A small class-conditioned image flow-matching model, trained from scratch: muon at rate 0.0048.
Rows from block 2 of a small class-conditioned image flow-matching model, named by matrix and row number. Rows with one number belong to one neuron. Each number is 500 + 50 x the weight over its row's rms, rounded and kept within 0 to 999. All counts start at 0. Numbers have three digits each.
After each neuron's rows are labels from the 100 images, of 14848 (inputs lightly noised), where the neuron reaches its highest value: "top examples" is what is common among them. Only what is clearly more common there than usual is listed. The data: microscope photos of single blood and bone marrow cells.
# fc1: MLP up (model.blocks.2.mlp.fc1.weight, 1024x256), inputs 0-127
# fc2: MLP down (model.blocks.2.mlp.fc2.weight, 256x1024, transposed), outputs 0-127

fc1.701:457503659422527519502502598394488489500476418477526482372481545547588415479534526550462533499541471535492462496454531534461503455503510429446490507532568502574489479486411509437460378491433409500492579467506574387498451516476504507439475388501517408387474447457510515484506449488533405476394522427498486441463439451536465411558445502515534494475560452378442510442434403539447538609512
fc2.701:468528501419529547524538517537526485479504530560577530534510584533520526474494453430457572581512472444470413576534413470532490404441570521569652560524403518468490484528454494539471489553508491530497514428524484495502543460511444536479528456476477565507478521472568561578520554479510547444525414523537479413484505452492481481540501460558542508536554546498567397451488508532485496544496
top examples: cell type: lymphocyte

fc1.562:469496499609462465596492496518457562482492481438539561502508436505570496548487427542432621455501508501516412578490522500540579429472441499592522516520514497581549603497489473505635473540501494513504498553451420529488490425392483515551548503511587500489528556477531515627365432458400386456562469515496626555459478468472484403474476499466444533435494509539436486517513399482476523503496
fc2.562:505507491583479481518514485491486540519462427445490551488391619532570505552452419415474382508484538503537500588548439594532519629590490451482498509513595443449525505461442472493516486603479466484398508464516475487447488509548554484492564482523539558483547494558511492449497538360479520531457610484502473524524510482493506537519480518544640607410404550585566595496465467493516543527526
top examples: cell type: blast

fc1.160:465463496478465568522532507445494485493529434479516363515484464489459505454477479442484562512414534546588560481385499506570462547548437505447567518540588495514490497549397472515477548533491484518447547572501458512546503439499446496436404466474617491481405476548367476479515484477398476458473459563594497483528531423433509486457513451525524422432535536500579598526474537541530543431550
fc2.160:432524521504423413504563468496567613433518449590495597535483460472355464519536497528472429479456461514554409495541559499439457505571585499599464520546471495484452478529515484454501539561518491469553485468358409517499520477503533510575531526504423545493484477548548506449547519429578474516539513508440525449405476501510450514388489489516526563465547501491528599495518579558452516471487
top examples: cell type: eosinophil; smear: peripheral blood

fc1.273:515489466423494415498484423511563453506489566474424425530401557469458478478504544509465535563456469403517492534494502577499517565539464499634605509494504591431535533625434497510519474460520510498585475432501534574525405394525429459616599481502570512486437435560406482476558487500521413487420530479535474508418475542480492509556431425523499405496497540452432574565451567485504461488467
fc2.273:499480460485533587520484503473507526480503542513504539484425433478455512460530503478427492552542438577464548543500471447502494559548554508410362408507420490608539476483462517485431481517451505482544526554484457472420492580467484477436492525415564571498528466550536537531555418493490413483467482498388546500523496502483487477600397526499522491499500478614448542660519529434482540482492
top examples: cell type: erythroblast

fc1.632:605545464519489484497544517511449489490457573501526498553514588583478490473593624491565643477489446496523461403615486473520547485469473507549550568487588420496527467601500513525511574447486465503594569463497487518445466575557557492488631480487539523502519425510444516514498474537568656499488452495504518472542471513505511460481513489574529551315490504524554532512461529540463496425494
fc2.632:561457445529498576538455503504366533446446469596539389518489369446562475530502495599489448512536537487454464501556454536484460436515536532480496611524475535553448479486499574504535520507494440454561510537500565449465508501455542493479499500475504478464464566460474479511486496497566540493456489484532477514490498491519496464537496487482434456394376519409476502502503449468505466534479
top examples: cell type: eosinophil

fc1.267:517474483411522516486444531500423428480601509646460492463470518436528514543521559453536496455494486458510609438488476476491493448488572540460478463527511529491392507473488498458487429606517527509515466520512489474480498494601440502460560563517431493516345512520398469501520483469481396484466637483498412466464479508458534519445534491493543523502468448608488533515543525509396519490501
fc2.267:526485516398492488512558488542509386510608444453548511515382505447521513529488439522487538406468604451530431577532447629511472523463463528573564523518533432514596510505609561571514544506496534534532486519479484470449464477579560491490451518481571588498439482524534557495479526500458481524475395497486457540585517477475468563515405494504590514528405534584528553522442459538473444479539
top examples: cell type: myeloblast

fc1.69:506459495538432514569497434420517517537492481571521528484486500500403475470472547550492549536467508511518404533455535528452547515485498504390482489481543482433465534590511529582587424513540498468478505481518485448496537508543463476485512465508549484408478489526553453472531535552501481601412590462502533470454483504519452535563492524515435538381430549495465524528496459545434449494486
fc2.69:492501476548496463531515481463558537393563508462503525490495510506415496506476437480510537456500519498453580537433413421524543490504508418549493502578539459599457513519444531491379528541490496518433524515471384449402526542601497495543487496477471494509504497556490496523449526507474517464421446487478448407544540490533488448539473526521499553410505438539471511546575555487502494504510
top examples: cell type: eosinophil

fc1.711:435577497457393496365501429473446497485497603520389536403464518460505589573466566526571525523592513475451498432478506455476493505489483423526536544548422488516489567439459520476504430508441548497535477457576468478494391477526515436492415562454456582500535377444501745554470509569463592451426523517514455555416412471484459534474598483517492463555484450528528458515486503461550498414500
fc2.711:521490504595550472651485530507494536550434450420528452398467487482476599465573422473552570490387480471483441564486548448477516475512574485484486526594543499535430516551494474445481423487436541440504533529442387473509537484569523467549455363515479568535432483466536276495398432549543433614494483512513498396588533484525514517528459549483492551491493424513491542481523427494503447565477
top examples: smear: peripheral blood; cell type: myeloblast

fc1.362:494636536464494440415480428479509588458488467568542455433497529523550552433498449471468474568546510534528500532628442497489473517553489461544464440466467486592475473501474548470522357488357521487572497497560548521506455495537515441536477564330510558502500440490555587480487652485525462499497496455642532538553488522379410524458537476497503473515489479466456503476500514463455492401474
fc2.362:481586471474472521427529417483544613583479516511522536547473465590565395545480499439450485516497418432482463384426491503446497544496467502420501543530572479496472500462580503534556587430589513494462449475470573505499546482557495551487462541722484433474607559482400582527568607512472469533556493546446474472438503536312463562419583472488470489460521513490499496490483499542459494366481
top examples: cell type: plasma cell

fc1.525:487583500535439542568503471437543545485493545555464541496553590497462476518416525366516557494479503486529429522520390445565551597515484527434498572478438503467441555543491522505518482534494488472517532503444506467576481444402522486452530524438526407518481415488623474408500536598544533459499503504526572491515544558528457457430497476424439430513477488527492475479471490421468499520514
fc2.525:456478485465486422519450443451562558465471487460512485503564435516510488496350512383530456513518509488554543493521392571489424554467468486520479415594584518546598479541573528475442478526491498490482423462621489455524465527490501504492558501464462493528474589497439478599549516601433563470424515429435409485519506484468471427377484495463484494524476542426555515476547484462510526485515
top examples: smear: peripheral blood

fc1.660:432472564498403522501421488600541476528433427569489447417503549426439477470497543453496490442480490452423494480500525405503458627408457466500523462545460469546442496450461492482492545456512449513479498525554434514473427550460514498465519462496489511463577480498499499467441517627525502361563462470497427514595412484370463509511557497499546561561530461531572471504438586505515538505463
fc2.660:453572472512359547545489469575599483477413517382535516519552428549479476523461534463598482531458532503461494536442501487560542699504521421493508503417559483495473572448544548410456459463468483538525546506470521489448514555442536483554487439471439568465491486447474471466532422581481496454506484491516489518439541515411527554472553452549552421606445456497531414493454468574503495531579
top examples: cell type: artefact

fc1.712:518515500522435418389490538528506489349512494507587515480492357532515517477524420527617516444554488525528444496613488441499498478583437502408544522468532545525511465495545455500474513463512506497551479227448455440433532442491508468489482465485457575485474471529499519503542348533442433524501509474525504499505501557530491451547529509384528536440415454493469554442469506510508502581449
fc2.712:554495498535492473403525515517528511557507500551450535500492609512498503544460536529590506505457505507551497465453449576531355462519510577590542514498518522477584446493495526495555560491475464451517516757471462494515460483528470512446532526493502472491515516504509471576503369507503481418516500535489478558478512448504513559439533513504475473433564421453455535487554431570498510526379
top examples: cell type: blast

fc1.182:431508523499444503478530448415462586588480388561435411535525489496543506523570530566455543471472516514454490469503512450536554615498559447526488519556453552488474510504489458448518527509538448520483490496529483458436502478441477553470540420478538442540430490528513547543498510484513484565495488470445580520497581510459495562497593510511557436498525469487421513499599506570438542438498
fc2.182:432501454520472482511509425488383604446503401476504523408511540520499541494470428497483466516487602434533479500522440492524519517482373480437492589493489446470543508405565499565516474554449463547496419506485519553364469560521530392607451415512455537545412507566535500451499526455453448482526495484556402493471578539453466530454516516480548525555531467465438496464468506562578473433494
top examples: cell type: erythroblast

fc1.631:368498517535461513570493500468487512444486482506459520497431492466496495526545443460506490456447440497553470677577421461582584386480365456427522538582464540489545504518473488562551485490499467508554540503536502504551524506440495509589581502539557456494546604506477545445443520511410475532692465501479559508485494486487461396396492494445462499405402502462537505484552564497457455521512
fc2.631:567499509511497522506491490616448509396484465467465535447484528481506489500490643419430523384510487494525527620458496560598480555530500470506447598594512428503524508591586505453566471595485525500501476494467390514496492562529518505509526474518621493509510572464446508464545417488492467528555472510563503544451516535492457600522401537497548565489482575545491432546540499473514550471554
top examples: cell type: blast

fc1.125:518487490514492497538482535432471507527490467468538506490559535493473478520503476500510412495517492526545416652450439513523511534507470505405422413501449520530470542591575474498514525520488448500506543528610520431506535689442548481452497497474459527461499551538524526441556429449476455486521443466467572536522440493523438386527473490447551505518389520445494601502459577588516549498530
fc2.125:457550514487482511544525494469453461437482509560503421467547453598452478561496489575462520588492564538543435442566460361445515544452510568611489581532466493504524512678458479505453491482474511578489511464469512490488482523503552493462467522471515531564428489470477528540494411385604481445515470542498445582501521512441497464489487509488522362582366531459491509513570525527451482522490
top examples: cell type: lymphocyte

fc1.703:504592519499524425517462506491517454497492499485565485495583567492485488443524482496499577485397405492523517516458452430512420524522457483473452515563492538553477520583530378572405559459493539509464449511566536472418533474507547447473460442482490427514455535551454524495605597452479482395628505543470671531547567486480466573485473427493499490431482516505472510495522524515514501483507
fc2.703:502474641486566503438449523519535511469472500468392514491509387460426457507484600589520503556445510437465501427563441446475534521509562446481539534493596465442486559519464460415517519474483395545493524480455496589537473512606534517502572443536468557492530484546516441472504594496491417414489496466580412501495487516581506534478524492437438525443533453503492418551468477504513451482462
top examples: cell type: erythroblast

fc1.596:529478478551507522433483565559549441543479477471441582508492560479505504513561495527598480543503479528477516388463486490523555403486444595534471542610515356430485431581546552406465526494489489486592483508538525440458500548462541516433619545540524518448495486444391500509506528468542630500507500494564563494498565518457509496503598500549597448566410620573549473487417530517465432501455
fc2.596:461470470459535510438468521533558453460435546477576510473483350540501412488566522439564475558409447495508460607545487521490474524528468519387431456506557584467468511588493514601484455477447512532507609525601461501532471509407552457548512515501472497551590544483525498527459488560416706536558495432551474488482461472540470476533478484510523539498412591437472458593597525507389434443514
top examples: smear: peripheral blood; cell type: segmented neutrophil

fc1.371:507496490520532450490498505529618424516486534492536504522475437453522505448539543488506576393497484540479495518475560532465490499629517528461558510580505497407590519466500494476610523437481489503478562480508445490460375479559499483514605489478430464501397490523465478481401450575391618558379471498506599467454553592467480470489519499444560477452522600444429502490464479426489523512584
fc2.371:499482493460461555483500482452731453456528517512461490551534487486578511469527407382542460399470515515450422506510547608511535548587407502534445369454538483558496548448467473486513492403527502506521446457471485535511616564606485514534521469538556511519483583516437486521431444511447560530535519537399485533469494514496487463458479481540547467534588557437445501499582538396491496495610
top examples: cell type: blast

fc1.311:509495509415475451439539483474478453453469485576374453478466517528481498494495423521570538504572513475555535601394467541509493490525529526650597478545504493514492520536490498366480470547505521509466432517504499487554414499497482461469536492504503483484524444520456444573489545463478642430428492506472532578475500477479486544446529501493559432550492540475468472503548545392417578451539
fc2.311:554483494437510570575493539514503585472477542513491499493459623553481474503500491462519494461480489480496486505493538561524461423618564476525461542581545521444536500590457499499410478512528477485506489512479514451447477487503494477501459513491529567504444521526500511390577498503525469618501530496510514486495506477497517539431569499502414599395493527444520476477481508453475496477514
top examples: cell type: promyelocyte

fc1.710:488477522494501496463512496491488457539487518553507486517471673533517503431427540495461530530484499522470535488514516503525548456647512499484546536524515501518561473515472541524479487530510497521490474899521520513338483481506492501470499489508501502484520543441517483552548547514462438428497505507471485381449485486522511515475503500504528496500522506520500530493488459522451537532479
fc2.710:374491497502500499475504498530520514471486486540523521494457405499512495489396432470615400642514506508436532474509495509495500493274507512610520463470513511430482523431481510432515501456495514429492470901481395476529427500531519486498530521491613461503553400490512499506465455494515488516546447499539500536379489489499509541453527520503496464605564495503503558498539466504498612495425
top examples: smear: peripheral blood

fc1.94:460491463555403430432512533491516367518509507565472536468624439499609532539525535567640485389436414545523432452491544506486486630541476544468412400548456433504461579500491501505551553541510463511435456533518535470528486583490554503453449524490469475481491534486441512486415536537526519416594493551488612483591477558518478449467514495468452435510439505500568468533576498471532532443610
fc2.94:460462400576461591514470486470598475546557609502575549590555475657537492495484484543523400511524518526565507506531526490495402585532582521480528537492384450445503521473505471507420540603355535459595600500546495471497414557494517518432503428397529474535502491493486597456453458489479462500479485493518523473392529544514506464469463484518466496514493526551459572546459468512429497490532
top examples: cell type: segmented neutrophil; smear: peripheral blood

fc1.534:390512489616496497432491481499444490497529492584505447491560410564523499536496391500570503424522534518438534490504473493484420492452446497599584422401533530475534498506530615513415519512499505487614604482571386503486479609468475506557584492523445527539562474508479502477499502420561528449511570529578510423491514519524501518674492474481524462499506553391529469489448530428500524467553
fc2.534:537485492461518538611507534546457470595484487515432498507506572516540512509484549466480511527525511518544548452589534466513461494505461535611576511529510486476495531581490579559454515422505519501473416476472632471512523473471524481483425485479493540477457575499521503597485421504662493458513431514676461582489479505471469493462520528458576486596513501502499544504542501570513467527527
top examples: cell type: promyelocyte

fc1.477:493462505503532482508518517444509505472424427570506463513459452469562487506466559419475499571526605476490454460526531428463581518546466444440569461493469514488416547503615462518404471548471446490506588537459513478499511426510515480530381547509427464510502382500466505425422530546577552501518484482540494456520549522480455401436472477504564449405575465583504498491469522462396626513560
fc2.477:496518483441468539535508483538512486554379505536503566515541488471460501514488353414467499471456424501440498505626559445462473560448487486535469479498490463464499575517512378552465475460502555574496517432557506586498425546496531532495437532523400496510532478456450501505522600463487632440502490553405410515418544518498507485512506532593565381517575479513522545508586489508463611532539
top examples: cell type: eosinophil

fc1.679:505492490452499498454494535495481503513426556495507518517532392521467506517489569533625492601533430498563458514581464531450529547599449544492503612535549524489480598497530499507548535526512470481512678487481532534428588516517489493534565529535503453504452504634500524506469415491432455511519491497492510484501523566503518379528479511481500523484476540544523482490512500575476488536571
fc2.679:469485526470493468488517488449499515524552468472504500506544518505523550490470448435540387561524553479522436569494432489502429504530512426485511429351482406542483416466412507458512563472492520553499455498475399530412555502503508515464460485493551581480499500572602499511433384562524551394439448502433461501543447471500466414511473513518502399552461473486579448462491465520494417506452
top examples: cell type: blast

fc1.211:481482521512510465481491495470489518493512482490512453584463477475432503557503529500521461511441552527484539464520540585571644552540526404534436599556471526541494373523527515495490487543410538501508551499493488481499507377494550477616500503467426504552535446472474479487495598497403480470498472492463540574501483514499426577397503501518581540521548527457496512523485391461453483527525
fc2.211:445485459584478463560573496394539462522542514494436529530456507550513485522513403476487607528476523557508547559489493315401459535502464443502509361516589472448578517485518524565397491506427578548447495514476442538517492514502554472413575520392536467545497534483462438557562513549513497469506527475480483466521569502459493501452431558499582399501471462444486518547519414457482479556491
top examples: cell type: artefact

fc1.588:384547484505453543508520495594506436495535554560493496510516491512501500500569576494502568438447512507443490552525492486531437620532518476518514503448489488496526494510495511591630440440512493514388585525513375456523657497545489440529526517503536461503509525552481513482533464521491500454474544457469470479510553620500485477584468520424545472485533500428451384466524471459443511528641
fc2.588:412510510527493491394500488485510374483477465428489530514568426471475495422557553493484455555473495496503506609528548533484584515510484527470499506490487524469493521449462487494484509476519490504471475490506512537549433476432499486429550530485415546497423529490514487520419409543421515567573455532496388521426513506474520402547511501514588525567428477539508504522513602549491494507506
top examples: cell type: promyelocyte

fc1.366:584479530499439529430474509423452597502503529491531474517404456520502495566478321510511386411473477496489431616523464463504466483483569413561440465543436514501450496501503575492499549517493479489474485505449581455396490499646513436531443453479505464499426503513445496565532491454533519555492504504533471529433489596479461488467525538614548506544553433480490486489392453549549435520669
fc2.366:505532534494532457545509481502401556464520507547485415511475485488575463543590491532461485490467438491500541652434495599534566551482496556502457494518499493472657563499529530504438513527539453489557432512532571443546318530508487456531498536503533478504503534508464547517544442559495568508554467477470496447516492451505498539543418482522581564435509458502499503504491467427650511478523
top examples: cell type: plasma cell

fc1.202:519448476391493464433447460395509481482494543473444392461540422470545462492504423558562355458532511504373421567450542514524510499518493404476373532471482545483459511569565605506431485481435523514515479504498530534539494490571488403482480520507516406546411479475497495523462593500640558498518481475709441504364479519467498431466474491551548513496481527479495499553526452488549488473438
fc2.202:456540504451475502523463517421496506458494491446546560514533472530522504476474504488513512548552561479425443502627523484477501560486469615571555500491472480529416500444354453549585490403538467470526545462522503508477487508472456521500471520497511598466471522506430534461518477517431498414481471511420512649528421544421466460498473441610526444498528523496532495450419489380503546516554
top examples: cell type: erythroblast

fc1.392:533480503517539491513503525520574526505504523434453413452481436423419486481383434503494604546503531475509485599485429488573442654595556413499499510499535458500385452570508523431479529514498484490636596581415502507451495673473524567594450496501468511495494562436537498541431592431432466457500516492477492504511476490443489522480483509527498456514519405498495451458492531617490576447497
fc2.392:511541472557476501499503494532579502479487503572505545476455535531528538556410559501551408523472507496473508498541441516508548677591442409554489451458468586503569473610405481650455497495463560651361479466625442538494555439515500504554581534516578548462453433493491450502512512432524526473469429473492505491495456558433514512463540488575513486562474418558477454531500510620449495511497
top examples: cell type: plasma cell

fc1.621:508539510438553499498499515634515581545536540438468525578527500524490565500459508544496502474462408449524437564491514495557540536546507511447377529483506413425456459498548539531555666598421536503512473584510514461530602536525483398467526497477435505486522458536572468552477485560493484551587468527513546550490446391477494531435456472464474550479489565543565498460609547507472519512608
fc2.621:530453508447506505433449496428436535469550521569509510641471528479472469503520416504550508477459551447503491551528488414456535544480483548477395497551517511514473507508539491522477692503477482517565459482431483415409566346550469383512544528446514443532518401595522536540450486530484504580477594501495470570490525552499475546508462513487500511500526524513500552564473498500482499470484
top examples: cell type: segmented neutrophil

fc1.233:606528489474452457550538501493505484480489456401536593504480512422496453468439529469500494471581501464491446529527549476511573458544498493570629496541555463485470522527586424556568548472446507485366556519578444498446423456484540492504607504516466479506359501491476526456481472495509519523469503472555435531462439568489468569582563484477500512531437508527545394465573399444510466476534
fc2.233:504471531452504470424430526590478461569455447479500625488556553523521493493519627484436492494475512490510532469410503483581549474424526514490517529531436510443537533437572491488427534467455507517462455482498524561584534633470485503562470504542517420498554401462496491412475541396534364424518514535491501565339505437516549479499481503564557476524453498516509511492523503587538513490537
top examples: cell type: proerythroblast; cell type: blast

fc1.391:477427485563501600525499433568393583443405586473496496460520530516523526510512584507492542482461476485459476517508547479423471600409446550521488525512530459452451437504486595577483472580641527509554480564475503500501400437469445501485618504437484540473654493475543461467469530527567498325606492439509519546500511462550554576510588495405524488449514540482401451447635531440419524529398
fc2.391:516458487485536481563430470516435491563546545432498506484513497518546430475485577540535349576475422477390490636474477479544581582435542586453519464557490477480603501537417630472464499550383451491557552501482520517476450513442503501555480477606494502493558567496448481507572543516493577490466494527495488471395471535545519556541540497523466494465479516437445457474436471435550536495498
top examples: cell type: band neutrophil

fc1.98:569443505429570414433499498436451567568466502471486496535528449498393511476490444551490488514474496507554522480507533436565514485465506532513402474553521417447436483570495410462509540536521523520490611511428528583515497452483514521489477494465462508535486510493425524452506528516485489477504522479516488497511454536561539439415502520500498595501499469529549511508570504535514551498525
fc2.98:525546542459441550430484520491499526513445441460532422527523476466508537562466563559443503451512461536495497497510536514536485559453506452424609545367471539487484509649518397520519530452544499497501494546595489584590491468499460520511489518518506394439494458495533501506600492564518521501484518511551430472451473515497525418426509437486514425509504441475550555437484502578450462449504
top examples: cell type: segmented neutrophil

fc1.483:493549513474498478428512475529472497525472515561411577498545466536477560538447488587462481502457516483502588510547531595553496619496495415451519440544475585617487552453547529374449462466491480520445461511435480441500407501505513476540405515529552490545503588550559535583507444490417502510538421496498533517440538471485511450559491521512500535458557448551551510453450524472450497521597
fc2.483:421455497412510531510462517556452580507491529428550372558564488506580503511493487598495491420516429495473387458466537417498522549470401549569491466504485505484460539500475584561537381509460531461564639442520491482480483471548403459519445469494378512441519467505617483498471488508523504497546578504472461591456405558516502480493453525463524441433553555510552521497452500419545555504491
top examples: cell type: lymphocyte

fc1.38:518474526532501457479493508463484477436426455548568491485519438464505454529407425620569516493538483499490435472563540503514463485432524482511501570588435511526513604542560364539560461470446521506508471510443501586514412512515556476488448479501503543496552522435520529626508521549458436515573515529530498543474399498490481515516498446540459641507437506409403542451417483473507460425453
fc2.38:524515489530461597442517484475526537581407539532487479479527664474492525469495491468565461474439467501522541542461537499484533549449470550466472477464543513515511495568468507500498532518483507506460481541556540436435549506553486471453628515486516552432555464460501513468465483491429441609515537461486491497602498581511547543520456487528642581525454408521449538468536480465600493485524
top examples: cell type: blast; cell type: artefact

fc1.754:515487595558449473393393443457642531514517496439479514511432517446482469505534456420480541498451485494522446609532454550618532534453430504551437523421479488587553466493554523438467464539633464501587463505561388440418441520567480461502494525555501435504372495525415536543398533432466520576513586543478496430489547538354466455480507453503462463465482552502568475437436557378446454563446
fc2.754:487454427528483441432395470429623606506499418508568468513510548512461571495473496445492541461543517563545527479446536497462479467514470593414504475516438517413398440504503524606623546495420542503442539479493423528484460538533505511478475467430503477489423512545544653503472527471493482534509557524500466456524549453285469445412493482507448502423563464465480477422606579510400434521429
top examples: cell type: plasma cell

fc1.681:501499517537569476463435506565612626521516468570495503500485452465541519520514626485505509503386435471511506451489473504500531498552468534509616520538470494539598573491517532604487488505431542531493467452474465475463561589518539473517531453491459507510486503492503418454488467594376463526503495512492518397446501617508487512524468458370571549467508507457520502493378501476492461508481
fc2.681:526507524501543439440489573537550522485512405451527512511490496485549502506546343463524479513496537524537481588577464536501482465568541497423411434566521511392514502499468540430513517475482485515568476501587448530517428508556507486586414442524474483507478495563462443535532546552495479605510510445462434508485530440518460422549608437500646564465425457421502470499555514515512484527511
top examples: cell type: lymphocyte; smear: peripheral blood

fc1.765:537478528491489488509500516533555478522493541471491535503512472473592482460506525414547365496518460497518558476480463523538441475494494418508504619491498532585492467521462408579554604483483483489533401479520522531595579541503535547448431512494522425493616405530587490559474544524501410298519484512498572458494448453491527505429509489427522490447500446486488507480484530372536599441539
fc2.765:602481490477457442538501424584494482486494472546482500474512501494678509606527459406529673505506557506509434458520420485474572529462489464477488458490495507447540470479501418454447552515480515474475573493484498485558460376485560507485523503515518625493536605518458488454447542484521382384526547491509427528475495540501479489392501500470511491390510476523555489524514517375483563514597
top examples: cell type: eosinophil

fc1.510:439519524557495488586498475535464456467539529502458518530506583506489480432491485402506395497500419502541530478480492502501561597476505506508576561494544463517480411492498444479499546573505522499503625517527539506621525487533452515586320512479630462505573502510526491478467547495505523337477455508485517486520470529543518475430460504461488510505486481492579568503586603537490502468480
fc2.510:453485531583528492562489539528447504538613529508535505520490470518444509599453532465507586476553563527562497550475512492558426639472502405511413435487431517454495461457512422547485506589438509509539430451458603543584536504553445483434619489472411516459558500447459526491457556502531492384524553553529494474413433491512518476448473436461473468513483535534516610497442585543493522558513
top examples: cell type: eosinophil

fc1.124:502514557476523545475465413455436508481487486519499493562496623470590478522517562484521548453490452593487487521559537443547443451474466512491511535452516477463482500541560532560509541616514497547521466484529499449403364428560486515528485502486491517579497458495551492507477474478546534444592475460530473461496537451505489433465412487463536536638512441465390573554495576604499533517422
fc2.124:516458492528494546564584503453520492555526492403555527557651487484403477490483555493525463497485520479550589516377528503522456389588522420530568506491471424562491472615535522481491546501464379492484565509416502499465484530639502490459494507507609447492471465572540627502495478473483588484512493468498509470555523506363497454561481551479538537527514482517543509506550545503520450478474
top examples: smear: peripheral blood; cell type: segmented neutrophil

fc1.757:529495558510530541461522439519504593465491545543453556502383492497540522564558555465522478492465483511509425443501547500562509494545506459495529505430537497554496485640341420545472546451502453509463592499525523465479441500575545459469567477518419576512535517527508543496504425499529609518495568501419392442523505448507487423534496530487503577381556496449491610503447564498501690499483
fc2.757:481504487442443413500485486498518587527476479514540440507448503524504489519550413491481477498518549537500514554591493481467412543420489531554501598524524560477571465565599503482471520517494505485584502506464547505490573585483580545518361517500514473513533537504531467483529333453522640504485481481555666491485459568509498480535526479520420491366509556484506704493456588438425596521505
top examples: cell type: eosinophil